config = dict(
    encoder_arch='coatnet',
    model='contrastive audio-text model',
    dataset='synthesized solo parts of chorales (CocoChorales)',
    train_examples=39062,
    n_mels=64,
    hop_length=320,
    input='log_mel',
    spec_augment=True,
    win_length=400,
    tokenizer='word',
    vocab_size=56,
    loss='softmax',
    embed_dim=256,
    encoder_norm='layernorm',
    encoder_norm_position='pre',
    encoder_activation='relu',
    encoder_mlp_ratio=3,
    encoder_head_dim=64,
    encoder_fused_qkv=False,
    encoder_qk_norm=False,
    encoder_parallel_block=False,
    encoder_inner_norm=False,
    encoder_patch_size=[4, 4],
    encoder_conv_stem=False,
    encoder_depths=[4, 8, 4],
    encoder_widths=[96, 192, 384],
    text_encoder_causal=False,
    text_encoder_width=128,
    text_encoder_layers=10,
    text_encoder_norm='layernorm',
    text_encoder_norm_position='pre',
    text_encoder_activation='gelu_tanh',
    text_encoder_mlp_ratio=4,
    text_encoder_head_dim=64,
    text_encoder_fused_qkv=True,
    text_encoder_bias='all',
    text_encoder_qk_norm=True,
    text_encoder_layer_scale_init=1.0,
    text_encoder_parallel_block=False,
    text_encoder_inner_norm=False,
    text_encoder_positions='rope',
    init='kaiming_normal',
    residual_init='scaled_by_depth',
    optimizer='soap',
    beta2=0.95,
    lr=0.0014,
    beta1=0.95,
    shampoo_beta=0.95,
    eps=1e-08,
    precondition_frequency=32,
    max_precond_dim=1024,
    one_sided=False,
    adamw_lr_other_params=0.0015,
    ema_decay=0.99,
    steps=6100,
    batch_size=128,
    epochs=20.0,
    lr_schedule='poly',
    final_lr_fraction=0,
    warmup_steps=1220,
    weight_decay=0.2,
    adamw_weight_decay_other_params=0.05,
)
Rows from block 12 of the audio encoder, named by matrix and row number. Rows with one number belong to one attention dimension. Each number is 128 + 24 x the weight over the matrix's rms, rounded and kept within 0 to 255. All counts start at 0. Numbers have three digits each.
# q: attention query (encoder.blocks.12.attn.q.weight, 384x384), inputs 154-230
# k: attention key (encoder.blocks.12.attn.k.weight, 384x384), inputs 154-230
q.129:117125128168158163103139139151109153134137104081156134098116137110109153182115125129097125160111145108115104154109155112133102153084116191116110135127180131092126134145107108142100096118129164169162101129123097132119141120113111122
q.130:153123117143133113113109093082118116159130139150203117121177126145147119174145096131150140112174141094128145120103142134108113125104131169150100132104173121169128132124167142092133107144142113144099103157130102112140148156138118151
q.131:108114117140109101148138111141116078096114130122156131126126132139131176159096106132119114111137142120112102151171149138130114123132113110111146140140161148129122136112128127127148163140084148167137099103099132097125070130109088180
q.132:109106149164151098118159123148130166143148144149083113111127102118165082140149103124154132071154173120132145096101157127124139136125181134144144139124117080162181139149104102134134130099072130161066113143102109105095110125141128091
q.133:110128160125154093119118090131141150163134098115178151154118133111126147070137152160137172127165080125131121142173094134128110098141154099119154141135164190157112093124075085112157081128131133191144148153092122110126131130104142112
q.134:118102121102140120130138124128156122170136153171150132157166118135131129140096143132178163098128108125128148116117134111118124125103145124119085122167110138132130154156119113131137155133135077133095122134156099128144155110095103142
q.135:130116140135108148120127139098140114144105133118125133161128087123121134112110142130104116071183121112136108141120098144124129097117130126141125153102124149153131145124142139131129128135088112138120135117109124097095112116156121132
q.136:167154104110117146129085143133159101134112114151127116098116151138140112110103159168145125145116109127112123122158133083140105132128134083093112158160108116124134144115118122140185151175128093149140129116100125170141182134127201126
q.137:082088121076114122163114115137136088100139096162123081131129158085128117153103145157119116125097097140119127160115122161133141084123132141136108142119114139137096128106126128090123133145139124130171117094149122108098123068145150140
q.138:098111132136118141157153150100142164137108134145127139119133137159134144118157162133150063104134179128111152114119125135161162145142126141146098155063144104135071161147137128150106112091121128089148118123093113143156124095111170101
q.139:131125148124103086124169132163128126134129158109128131164145165116133137150163121115142093134128122111143104114134134135122123115166132145138128166107138114131094121177136151121160138143113118144095099108139144139112105165113133142
q.140:130114135115114130107128142138134121127135123112115098170117156171120147096143137194092127112087130136111126169104149107117094105117153188092144091130158114143147167121127121115098132122189105141088113121171168132125132138117129145
q.141:112129151145180095101167130089108087120155122168174075092099148105134113108119116152130140138106132113104156120146171139186142118096131125129131161092093082128139128110114141154125108157103114153122108130156134084169122188094125147
q.142:125062141103099109144113115141116164080152153103131159173157121172087125157102138131153143123139095121113100129182121130148118147085089115114152142191155127124117123099106153111134121143147105146149140109137146098126148137090104109
q.143:142141139101158146121167155111151140155129129143137135124150107096103127114170126106120164129136146125131140129118149132122126106116126142116132146165107137150074129157139123116101148119145146111120089102111152127120088142057117152
q.144:141169129150114132134140149120151109106146140138172127145138131135095154119088114136136137113172111159138121153119111130136101085151125115120146130114145134120161115088110097180144113122092145137113108175125119128175120117115133128
q.145:104092114160113165127130140107155159178091140070104164133075111147101135109155085129143128127111100101155155104155175126096148173134140119156115151124145132126117101110128116152174139153132102113110119106148135125146156107112138116
q.146:174137128142068096142138123143098148150128128096113168128147106140141151113168145114102086104123134107157132139100130132138130133131092082125152123149135090129130130124131147151137120157123139144133134104121131136126105099106134126
q.147:156124096146131109131133160119135110155168077125127141113114132193096161135152155112141108115082137097093168091123082149140118151121130146130146135089128152144122129133171142123149158131166066134104107128109121177149101081141110162
q.148:090117109127133098122116108165123163185121107119136097148133133112099130098137122125106131178126110134153158106141144118162123138120129121099113125136152142121139154118110159132137113126161132175091134082163142119131137138134148131
q.149:081133100149157124129167151144133133130109137130130151144155130135135106147155141133158152118136114116118126147162156114114092168082133120133146139159078099165152137094158114100122159112135123103181124102130144123125107140132120160
q.150:166111123146143152134131132132135094119122126111108120141094140117128141143116129131166116097104083114122125122114136146101135145100100151156123119120154164132127144138078129150133094089112117150169153131101138099121114131130150133
q.151:131104086146146158159149145091117101150158103114128119162119123127135099148107144164114143118108133128120134147169119124145111122150144129162133094129118127122120109120121119082139144099123094132121084131130096149151127072077106140
q.152:149111141139127112139150134127142109129117115152131139164147129109119134117127118093145172116104137116110163130132149089088098157144135125138128095155188128167122129099104151136118107102166169152092190137157159138107100131103175153
q.153:115143141126122077108152156105117139145147141075091138133124115157116143123150119125121127160133083125134136109112100158093152153095110182158121081062121128164162087151107148078125120160124144122142111143098134101168065168134122116
q.154:072142160141128136097115148145144170115119076110162128160168151140118167146144115159154145115116124132143132129164148112131121173089126122129085130132142096131164155149107145120141121113141144121144151185148124126107136135192166144
q.155:117133156150110153122141140121167123113096114134127138126087121108149137167150144149106128094203156140077128140133127148131123145116105115134083118122148150102128143158161143085153071098142105139081119124122144133163076105122147124
q.156:108132108103124146150079100096099160153110114111123124147124081112093094130129118128117114123102120146107152169109144131089126075121144105149093113126145081114151164139142126154196126125091140144151154150142168118098123128119153134
q.157:094094135121150136163159103112093103115122147126121182164123145138095113089108112123162156108130116097113138087128108085095150161121105123105159141130138118122110117050109120138106110139136138121131151127117118117137112108128129115
q.158:101059090111159112164129124132091145166143099109139100121096101140076129102150129152078138145104102130171118164161117123104140129105128118110123131144138151112106086120139095128138120138112101130113145118169156115102152141134118156
q.159:113105085136131167125133088123164146166169106100123103126148131191148145132170085155145132129124108096164124140113140145128157134106126140116135155146124094121098132114146112125070129181095104152153101094121101137137136122114115129
q.160:137106154137129126139119119106142125112108148144137153163113138116103142141112116120116117100136111078110124131122110122161083126155148125097108142129137118134122103118102153143145140131184141170121123135165140113128118109106124078
q.161:146111135139110162158141112097144145125170108140126174161150096102107106133120151114134144100126115126139114125173132110162107114139115170104146133125150143093115065090101117127152155140155129176138142132114124112124094143127138096
q.162:146131136116113156123155135101130135110143121059137120110134148134134150113118113090120112127161128102099153179136124133126193172110108112118129152138093113114178153131113182116129143139152160141095168162139141138098132113187112132
q.163:124135098120086167111142137084104103122127108124145113122151123119129123159129125166138095114086101130147123129124097150133132142167106135130121091164102156104092120128114086145109145117091144147139110126185135124117141119081133096
q.164:139127121161106136125142101109145134124151123138136162166077149153152112115121122160135135140113137151171122146146159110137109152137129151062122151140117097131110134151179101127131107135121104132170148168148111100147172141151105144
q.165:137143133109122117119115101083107162140107153164181100142145172122108126139144105149145149139124141081114151127084128127124102101097140143139156107165103134158114148091111120090122131115110138086128171135096120129128147108103124106
q.166:153120132091140122119114110126118076159119125118110133102114166134142161136121091145121123098089126063121099110135150136096139108089136131118093097166159130127127136104140133171118129111120145130125153174104124124086124106163087161
q.167:168149162114101125143096149158122149092075105142177062138121115158095103106132119109106142112123135147125142108101120113127165110139125122155143090097099119140092142094114131130126110127160160176160167099136146074161143113116167132
q.168:104151187124147120120121108125096141156129183118154107143158143127111120089118141090108107100150126100136085154124168152160135153134086085093138130116122127120157142120062138109138120116110138094162123135174114154143121136093122075
q.169:154142196120134102176158127161100186139145146130113146121127130122068153120107117131099129098101148083145148119173128127120134096126148177145128119124166159142140152136136121183161089064141149096087116138130156078141146126137116100
q.170:190145110088165185117125118096144087075131125168176151157163133118101074152125152154145133153156111136121109146118093090119170081129123096151142132082135107092121153142137088125115129143112136104115108136127155140152132109121161133
q.171:139125114130111129110132120053160092174085141095152136144135145095158130121137139152125115130135141141126127107099102130111135133123176139133133097111157128143180134126154147153116095142126150118107139147112127165115153161153124132
q.172:120049089069111147120157105136162143126145131109137145156073097142176136121167133139129137168109145129105143138154109135166116102097127088109169122153154126159130123175119181109166145141123121117155122126146130150099130148091134115
q.173:134156122121151108118163130116139111088151106155083106139145113107118148084121107149131119125140141099125119140102100125148151118132136136125119113142102152112147111121099155111107118106105136169075112143132113121156101118095141160
q.174:124103123121114186115127154106164134103175123150094141143095105145107175125148103151132121103126136152100130131148104130131156130102113153119148118119127142114123106124151139136076134127077132157127104111138113154125128117129117172
q.175:137112141151132144137134140118105117108166124134147147131168125124148122146120127136145132082183169189142148135124106133127149168122116158118118162152117076157154129130128079148115105141140171105140130104123104147139136165149130110
q.176:122104159155097147115106124177135168123095117158114139072133120076116138123131136163162136133122098112143114140167118123156083079126120148115163116081120107113065105124112152099144148143135124099148120093133105150107135126129157105
q.177:110159122105103158140113141149178160149102130142069153127111096098094116128137141128112148153132133128117108096113098110147135120130107113105120162130149105129130122154120127118129125141137148153128112110131111111111170128113130149
q.178:145147116170124129151149089111125142126122163124115100142112162176133103135170115172162139120134058144130122150118143132143109143104113123148123125141130104115101133136167139111142140123158107116115142114125159128147140172160110100
q.179:118076182091131116121137159152138133161144169119129147127172130130142089155098118120112137134116127133159133127152097110141131116158092150091141123138130137150110170163128104148077135120160120110127119119119129144139123125125111130
q.180:083155129135081157162147100152117117126121155136112088129088146127084110115111143116131125149133073120110130097097114084115135145135141090147153161130138129103158135147103164103103115097159093096153098118109142092142164196147149105
q.181:093150146119149121116080105114083155194109117107155121121103160127150129153092118122140152126149146126118120162118134135101138116140101113105134118111139128119115121144156109143096127114152171105115126172134155113134099142105127094
q.182:143127122120114133138126088179120074177122143166116151094131165101128133090123118095125137125117095101135118129116090117127130133133170112145170137091168077173113096103111150160145147097091115166146151119130149110149102166140173118
q.183:084070130134122116129121099147133136125158113173130093104086096110140114104089124135167122150155154125087088134147135180105112145155130134114081115157114113120137137144111114111158112166134096113150153130136109104080072172132120153
q.184:109130130118119129086093081116130127166120116109137132144137092119122104107091125123074106149129135150112169105115157117157158128125113137151114150120133132126123117140111116139100110163127086101125138157121083127130142128119095126
q.185:080105136141124105129099158101084142142130162130150149130154148086111122136131117105125088111116123118116135127133104166168129152135133108129130128169118122137106137131100110130114107110153119063114130152140134122118164156131133124
q.186:121159146152083132129171115130097108130176140094142149118097146124119125131145118121151131108150133115109095084132132143080099124131146093145142125124214122132106097105148148149132122143136120126121110125116166136131133126129110125
q.187:158133098169114102130131126100140130132153150143138127124149134103122127144093117124080171056138166147147127145189141140140146096160130151164119154148168135146097160187127144122090133175145165117135139091103105144178171105161115175
q.188:119159098127100138105117140090130143123124105144099121116121151157170108109158109142098167093120051147135156089150115162111145064140079146153139126102098188128167149119171119144153110146129153143160131122162085123154160162090088148
q.189:081135159153170136129145187140132101139101123171095118164140156096136132132134135140153194164116152180129144126174122107176121129146108117125118121146127119111121106129147140100119144141139133134180108104117140144111131092147116100
q.190:148117108120081131102163121155119148153113147136120153141115122134172124151132170109102158136107103110156145130110147101094112139146114107142127147142138134158124125142143146132125117089105120127128121154170144125127124114127139132
q.191:121103131104151105122124136147128137131143139155142092115172174108139110079106135112124096166101090178105125128193125137123089117134058115106114171157099125149120076153146105097158151141144145081152127154128109134132120122124127159
q.192:125080118146136158107116139105087182166117117135114176111125141129139145101102138126137101143145093111189109099150115126145118129107113095102131143140149100126132144129125145166126110120135135121129163122133134127121151152141083089
q.193:126106147148103142120151100156165169126111132128138112119092180141081152148136117065166093126141093096144114134101157109142127151148168151137110126158107158123093128140118112139153087126155108135194141128131083120116115136166105133
q.194:113091122121123149117109135122124138130130159158141121101181126132119146137123138137138145124097113131122097162115123090125135159147115120121087062133109150133135121177130145130125098145150123134122128102135111142102119116185177157
q.195:127134113087148112134091154153108137162176063104122153130110108163142113124114081123160103166150143162147150107108135173112123144128131120144131110093123108084115117137109148126109123136086122103117135112116143117131115115111124133
q.196:140120125115113083137098162131084151103106088156092102125111123142118139155148170107113129127151104177106110120113085161111119137112116126126092124167138112141137140148134135149110158109145118103125139167130138114117103141133117131
q.197:152108127116104162168114113119146128156133134129131127150130154166105169070103122135143152093157121157177138122123142100099118114157140111096100168109125056146143133150114160112165134145131109143128116167126123159193096128143179147
q.198:148172145163125167169110145056115156133105140136148100116163152133149160098118155123108122148076112184155138154120089111159111143112111168127158102136142163153163114106132107129109114112131171137158147151102127156138086103089167163
q.199:110135166144131151115089131135107145134130100093128144119122159084142150105126150156089160152163156114106138119114125152128080134099112119124150101132117150153152059120133141123134095123133116127168114085099118153144118121171120152
q.200:106167113138146113108115139151142150124153121172156127123152129116141131102135161153121106115143153141133159105104121153109138096136148108114133087133092122161115075096116114113114151119089141123103114115122152126137114102103163127
q.245:143129140098102130186113119171101127130149149160152093077122153117124129115160112137128108147102138125137112143115114168153162098107121126139154157105148125133135146119132103139119097141116097166184101194102141130114145097113082131
q.246:126132126145130096130117125103105157104136157111138177149121123152156142100132097134154170125140078140165139157110133133132108116114118133160134111126100144122126132149103148113198134115125142169149145102100123116156156075156154094
q.247:141126146066092123143117126120114117161140106114139146143109139124099146158118120116111146113124105137149131149119132167126188096161119149097143140115147168142135168095181093143126126131116111098146136090134140134126134145125118180
q.248:169144101126136157129150131155151139135160148092153148130153104119150098127118088133142130134101183160138128128134131116111121127128099123124121120088139130117109122154154169133127121133120156120144108127125114140161099091173134143
q.249:105095153140140167099098122127151109138117129136122172122126130090134127091146122125136096140114123130124167107124125187117141118152091117128128096144090094156144139148123155137079118133150120109123126091168090151112158156130173127
q.250:102143131112060160155121097131119146113133120129162169102073163160111113151158154111138140105158142134066112134117096067108116138139125154181077079145082133080127141118150138135133098103118173138147135149143141114117104143113178121
q.251:133114168133114115140141083179134157129092133127103117116114128105128090102149143114188135084121093124130102106148163130134133144134150146117084138100123096135110149162134107092123145129103118154114107154140140131117173133128113120
k.129:079116149105134154140115165130126096167141112164149098124113145147095117144127160165110113122126083157117109154135141062121124123148113135123125142111073131110088104092158118139149103139129122132104148132105117138088143127132116139
k.130:115159135081128164180171106161119113137097138090113115119125178124119148111152128114123121137141136122116147148123161146151109137148171143106113134131122130108115154132142139150115118144149112124116145132143100110078120154157142128
k.131:118103135111140099122138142139129122173136123083111109136130125134148135119139134141131123114118132108093153101125108130122138178081097154157129183107147137113142104129108108080135130101123163134122126110083129113129141092131101161
k.132:123120147115120098121121124118105109119145133137105143122129115117081151123098160146102077105115108129165152130139125104096161120164113160077116110131167156113137156116129114109123149116128150113117110138126163079112144103110116074
k.133:139103141132121172163129100106099136134122165142109109154160098163164133137111168138103133154078140108108083169119080125142070163099139132175157114118128099136101158123154137126085132139143155114106144119126128130146136123127121154
k.134:130121139132102087150119124129111169135136093122106143171077134132166128143122171178153124132172140130128129089161092160066146096138134162112159138168153168157069131172125118125111161108166148136129139158120152150121108119093150103
k.135:134088131131113161127103144140105090115133154112175121112151122125124111106140165141090130108148144125128130120157148101118132104100164114147146140135084185133146104107126132115141151116124151121131180141149085136132124125133130122
k.136:111143132152084078180110127162111135168088166142139081151113151126105127148096121170131095167116138119181164126082142150093114105137113152126106131101134110059150137101113106162141137123152086147152127134169121103114097167119145105
k.137:142157097172093129083102114124106116159136090102118103122109100138142074088152120116163147102133132091135101114128112060103128112119131167153113138107180115158087108137113137120087140151140096176115157109113177128133135126095188148
k.138:160181125134144140097117139086107095110110147108151134122154152117102146091130173129143134083154116095074148108133089123121140120130146114125123154104104132147110113138119173137157141083118133177137138106119123144105158135149120093
k.139:146128169126106132161138103111162117128131132119138134142130090147107127131162114115140095134161121151114109168128115164147137143148121138124112113156125091133151129085145138153097136131091099127123173105122143119096143119179106085
k.140:149141191150175128090146155077085129120115082126131142144170149122160107150129169125123071110119112144110068121140105131119145130119102161162170142120089101112067169118133126170132089117091086106140144128135122131139177141121138128
k.141:156155093129122107122146142087142122120120135192125172111116152161145111112143130176125115139124146119151079153145153181098181110129122104096087132137116135143161136161097075113155110148122103119116117135148111161140096121089119160
k.142:107150119160161127176123142158115113069099124119136120117108154132110079171097134135152105138136136122095114160119101153120063155111107134176158156138069165140105160189127083113187157146138139117155133115149104154087133111094154142
k.143:088114109102055106149092112118126149105116099109156131161139123149135068145098124148144078137126104123122090173132125119124109144161108127156109099112142116148125123090087115114142111109120114103171139155162112185160106121100173123
k.144:089106099064115133137140102135153144109128133122094104138121130096120180152106134124111106128123113189100138171075097138095128135133119105126106165168133136126105154121112116081149127152095138145087077138127134170141150126131155118
k.145:133172145141077123145179126115156123091094117114133080114134105109123123119126143117099109153139117119097122079136125135081104120132113122132067158095113137147130117078134153174114105126100117139138143145179094103139140154154089173
k.146:115132116138127176102162159121145089123111102120145134094109149127143124127146132115099134111135122085161116118147124176140146118144096144136117078103124141098163092135104102104142123067102124143119134113132129111142155132127174145
k.147:108158176136119120168106095135083119135139100144161142117082110144122136100147163144118133100144117095158104116145117110154102135097151171138096162121108110104168143112113146117139138116156151124126192136123123124121136103098121126
k.148:117162120080109084145182122109134152133087138128123101188138149127115101099099107133086130195088117134126138128162117112138161099102135201150113174055160125113127138160113102125136110126137130123118134147130135128131140145133160130
k.149:116161119102144104148129148169175125155166138106123110156121129102139150169142110163119125062183170134132164123134150106091150121100134157122116104131133100124111150117086117170106168122099143133114104119125143118133121089097107122
k.150:140102138118127123083113113138142129150172137119153117107154162135090161123117138143068125149148118120135119108124146122120182123119128149097128143113179120169161116130135111109165105125110151153138103148122147158087120170098110133
k.151:093145128114130124102140156084175127118144144140173160096125127095152179124116089122124144150150145172131157153117117114118123126127170137119118123142154129124099149131103176139126113095115108131117073154120141123147137125153138144
k.152:142116162110125120115169147127169113123105160121130157114088116140149140155093163166124131115107121119121139161153144135152096161149169147195119173128141103109091114164136134104133125132173114127109110114095126171120092110136153155
k.153:146162156128112139151092089141111148102144094151143065125125098134121133094143097108158121109109145124152067125124146123147142130150091124136138114100122073121109105126088109123144158163149074134129145126119107113137124130115134100
k.154:113100143119182095133166110140109125109069101114159156163124128121110119129133112163139166135121126080133156087155093160157153111172105152128146135099145100137117135120082126159112141146124134152104107105130156110069132141100178138
k.155:093163155158144092144129146156098146125118111115110164142105120116125132145132143150090149147143154120145100131104132106149138091126124135113141158085116140140122118145142116155110136159151141148143108117126121125136142120114126181
k.156:126124128118163075128139107154128115111150127092154163188121105091105116115150120119146119106160151075126173152099154118144140127151167180131122144101125108118158106133086129154161131120146163149134144125166157146135136152109118147
k.157:100129120136150117075128161128157157120167093138128104101137133125144124106131125118138120146144128120134144120123142113128119171152129102154167140143139126098146106095140114140165171141134091119125106178100119114111119126102137137
k.158:145098142136156131096142173120112142096129142138129135145108107138131156136125138116158136151099126130119157102141120093119162158120144128159083144108159108136127101097137108153157109117161159138137162137138083143117132146130169149
k.159:164096180098116160089143085118105158110158104157147124095100130111095109125117126144126137206129106144109161139126109124124141078147118125144091093121100064138172116120161105123150112130125114147119113110144072138107084118116188130
k.160:086126124142138156142120130130151090136144134128168144151136138129114144130158111130135114131168142135084092176111164125141126119097153123145128127131091112119121080144128103084094111174104103090131112148149136107122114091147131144
k.161:078138102123155128138072128133146125136197123153119127107145149089122108169156134132118143096110118102124142151130111139119104089124195118139148093139080109132092078125153156128147126147101155117134132138106147084107086129118133101
k.162:162143111115112130132119086119104122110164117103129143158131108123150135131127157199134138149133140153126136075153151112138119154162153149129113171113134114115133086127138138091135118118149117118145112128109157144147107139096132149
k.163:144121092136108114150144123146165150132115113140146151146137130120142113149141143094103147093142144113146126088113122129108125136099140139118161128149153118143111107167145114157138118148125141173115110102113121120115129102143080106
k.164:161100145164113141127140152081168117146150126127117099109127127126149115169121128143104138166099140144120158149135141115157116104108157144136172079124136137062094133118126097127143151129090155149103115100125139127141108085102111153
k.165:123123150123087146148117093164154165107129158123129085114129091127125117089105119121162108151106138139140157137124102140085146112091132104164073114123145138098123137142164091143173082115134147151097099127141094125081132120135090125
k.166:137103108104143142082120117179131141178120104164106101068146151142138122146132147108123095137130114146132140115118135099144135172168140165118091155135111112064146154140141127138130130123136059117141125066131100111135144159057089177
k.167:161134107170150158185159090121125138106110178120145112136138147135165095099116112105149142122126139131174099108143159131106138161111125124115158120175114144129117125141100125181167083143132106141127139129124114187122140086117117118
k.168:103141152131142115151112123115157133116163114128154142162107145168094113103085125130131159132104079119166141147140119128117120144149130132137124088149124136130142068110130126078128176119105155150133112107142131115144150134121142099
k.169:094131135145117146146133145097096146129145165125138142176111166122131106165100146115165132101126125118137131137134093136127186167142123120143137159174107152153156096068126172134119159119111148146127119133152149128124173154158157176
k.170:141103162129134127126120173124140114105113145147158117126091158131123102083111150124116114059112118113095148092136102172127111132160150162096129163103113134166181131122131173174105143155108069143113194131169148128109177176148132130
k.171:155137193134137090154107166119139176168127134130126126121120096105153159144076095126108131093099099156147119149159098120163138115113108120150125111148088066084103129133149101129137171116126133114114146120119128098153116118142133187
k.172:149124146079101088095152112150127106084106122145191124155098155145091124139095122102100181184138172105083164142095100177152072117128137125171129153107151120096121128128161102115116104146126106128120116148133096113137124169179116152
k.173:104116146146087129118103133138159123114094156148131119121141119149109073131145113126138114098141133110111110147135076123128113171137077125114128132221152128193142161113131161135141093120137113138105131125085165145113122141131111145
k.174:101090129124108090090145133163154152127115150152147098139101134161091126123115135137092106126086137130130115122113140144103142141126129165109135109117150103179161108125158141110104121119137099091153119125162122115148118112109124111
k.175:140136123131113113133174139101073126106112139123130154144115133135136128114083127125137102118169129134137093148114160113133150119100160101118087084135206103121135180150120120129179107109118143158108112122131096109158134168144125080
k.176:092117145135134164110149157155120153098106108158140118107135115095150116115147114144150108121091195144113147144128135132117148160129131134148128140093085168143157096134099104124092115151139061122125126132101152151163150124168109107
k.177:157114122135120106128124129111139111124086155156125099135111128152121133075125159104095117102103106089142113124083089116108176125114156128110155108104109130162138093127139111114079114083117128075154147089145165153159133112093166146
k.178:139145121113147117121152142120113148114098128084122105153097125139130132136119097119113138120108119125136136166147120116133183138121128107141143126158124129088113142133059163124101160110113107145124126135114101132110110144128137124
k.179:121113125170135122088129117107104094139153114112153137130103201192134159112119139115176152143082123111093138127137176113169125097114148135122137120146124138137140140106154154117122130149132164133158171121149139117120135097117111202
k.180:166157155192086097138150129133115134173130135136115121131086152099140132116148158131115098132115117150125112097095130110125060095120098123158111089138151121128102106122121127123157133154138111139140135155109148138135130148141141117
k.181:124127139144138117115109107089138117139113118120136143133146157111107136125125105109103096123131102116117156091103098151129163138099123121107164139161167121080172117147152133118130170141106107134112142143137157115139101158089153096
k.182:147102174136116123178122107137129144109109150124157131133132136149127121107162136120139112128134152130149134115131117083116139137174094090151096128136096094144130125099157128106126134130099125113140114141095144133100113166106107164
k.183:092087120141128127140130137148134148132103112119189144143113138174107110147140097149111135128080119109121132174096144148142091139148149127157079130112094140145116156124114113151102171152129097103131135128127108166124086116098130097
k.184:164151133145108152167097177101153139139091108157163135114113144080132135126118172166105170150148171130084149088140087094149069124137135122134094122132142133118156123078079118148093146153170179148131148085155139167153113183098127159
k.185:151153115149114133163155149127160136115098131154115140126127153140146142110140094113113145146116099126065147086103090121084131181111095142169142127121108137136143160133153158140145100165134136148107126139133143100134131136138127149
k.186:161097176120120104146118117117115152112159141150129121123146169129141152095083105075135169131135119145182138138108155151094178135156120158166151138129127100143135118116097163148107131103135126082125117148141146191145152186105096113
k.187:105166122140102130137111103108113120102136124111126181084124158093095140170123137164137120165147138124072125139088069113088109107096138137108162128087136139157128107092140136124143084112124111145115117106161133134150121135191115124
k.188:098131140121093144155139170144161124107110138142143070148118137115120098097137126105100150138119096167119152166128135127142116109078141134134134144168124080119133168130123113111133134142132144121132122074139093109113103091149147132
k.189:132103116153123137163115137102125086123148147139127122129124093126172152162130084141123142103111137107102172157140125091112110174141201118141129150157137115172126148134115143123084121106175147126123150096090067161118140189108127119
k.190:111120135124102147145105152140132138098129149145166119137119129123099110136143124095144089148166136151162119136187121145129154109108146134091154151100122134142145127131183129125118098151101140153112098077139131117083128160142093140
k.191:140157129106140151161147111099136095178089127151167081122147098121124070114177092152109131098165150115113165129080127114164151146082111084127148111126132106136097143161085168107138150143118118098159161133142139120126142122145163104
k.192:137144125127141109103127109145154137136140107133091153161129128147137076123152119151140120127146141121146120139120108123138172157178093114093145126120103122120096154108094145159105118132081103125134148159098140108135150123149121137
k.193:161077107116151148153115067124105100093112112149121119175146139138113128166116086142130141217119144153152157112169146136126153100146139110124123185161174120101113119090122128092149151121124150119110132124140101110115108093126126140
k.194:119144142127148144134114129108145132135099110112122118138097096163173147160117101153135112130148115106133147136150138133139132097111122162166158088140095172161139135139145162128169167105130140118111127145145145140147124117085134116
k.195:183133147125094144095094115175070156122156137135157140105133159132122175128104147106138133080098091218130146128127114109114169121131130133169147137168121130173168110175127127111121153126141115114142151146140144131128162097149148109
k.196:138109157149198103137144135116125083151130158131140156133123136136143140112128113135076139097139103132083079162139150143104132133179105165078152174176128114129126141081154179182137124157112148095138110158064129112122133148169159132
k.197:123124156139121094119105138207155157131135142088084120140097143141124119105091096097139136103117108106136149100117122148148129083130130140157088129130163139131168061148149127144111164136128134142135182087112139125097121134183101105
k.198:129150124158131145129134126133126122137125123112134072122119098142150103155164118106111143105069149146141173098088196178128147131140166098106138152156113164136137140127148085155100143153098082113143098151098145119123088078129108133
k.199:120140137132099135149123160157153111170138129122135118118104119097136099142116142106123137124134143127096106118130146162128174118113143170122124191100168162127147162132116126171115137141104136142091120106102132108127108118135157122
k.200:150115165108102110121135077154117116153144148131131064095147154089169154079111119088098149108103136114141124123151147122149113146111155149107149077170074132114113164150129138103200143112151165112138173143110128139115136110137163179
k.245:116127098130157121085108160155138088140121129131129190109078153140109165111156107123154116107179156127090129093123134135094094159099138088107151143150141110117118128187134138147110170151141163136098155117114141155118110156096157117
k.246:157145132111131104178104121085122145124099101124139152114105129129143093141108107134130129134088108157104112119144129127115144088138143124164124083107119112146120095152132166103110161135151118143073107113159086133112100167126129152
k.247:090136113152081195126119097126108115100137072172055187150083132121155131159168133163124141099162073193142111130109116145132111153101107106115120173184132123133147124159137101144163144113154182157087128131118116104123155115124123125
k.248:113086136121136130152122111119121089166082176156131111090093114165136130109097142155153149157134128090150115111160149082150145118145091155155165095126136098142113098138108097133145142134148112126148114111159164120145181134117144177
k.249:161144126106124146139098128149107131118137102149088117148142134103124100151146162049126104083144138147120110088136108105142119124104122183141131120077147127124097137118121124164112150073109126136120135118143110129134155123128143124
k.250:132116181126104142060097129146088143126144132135109134120052140092107169151154125134159118090143107147124133142154133195166130130143167136095155109130123073153127141129120120156129153088154136116114100116160069132139139115123143117
k.251:104117115109132098105102148153094154199135128113154154166128181130140154145127120109152156099091125075115142130115124127070116124102091161170128143158070079161113133091083144094116140099130144131153106111105134137109175136117079125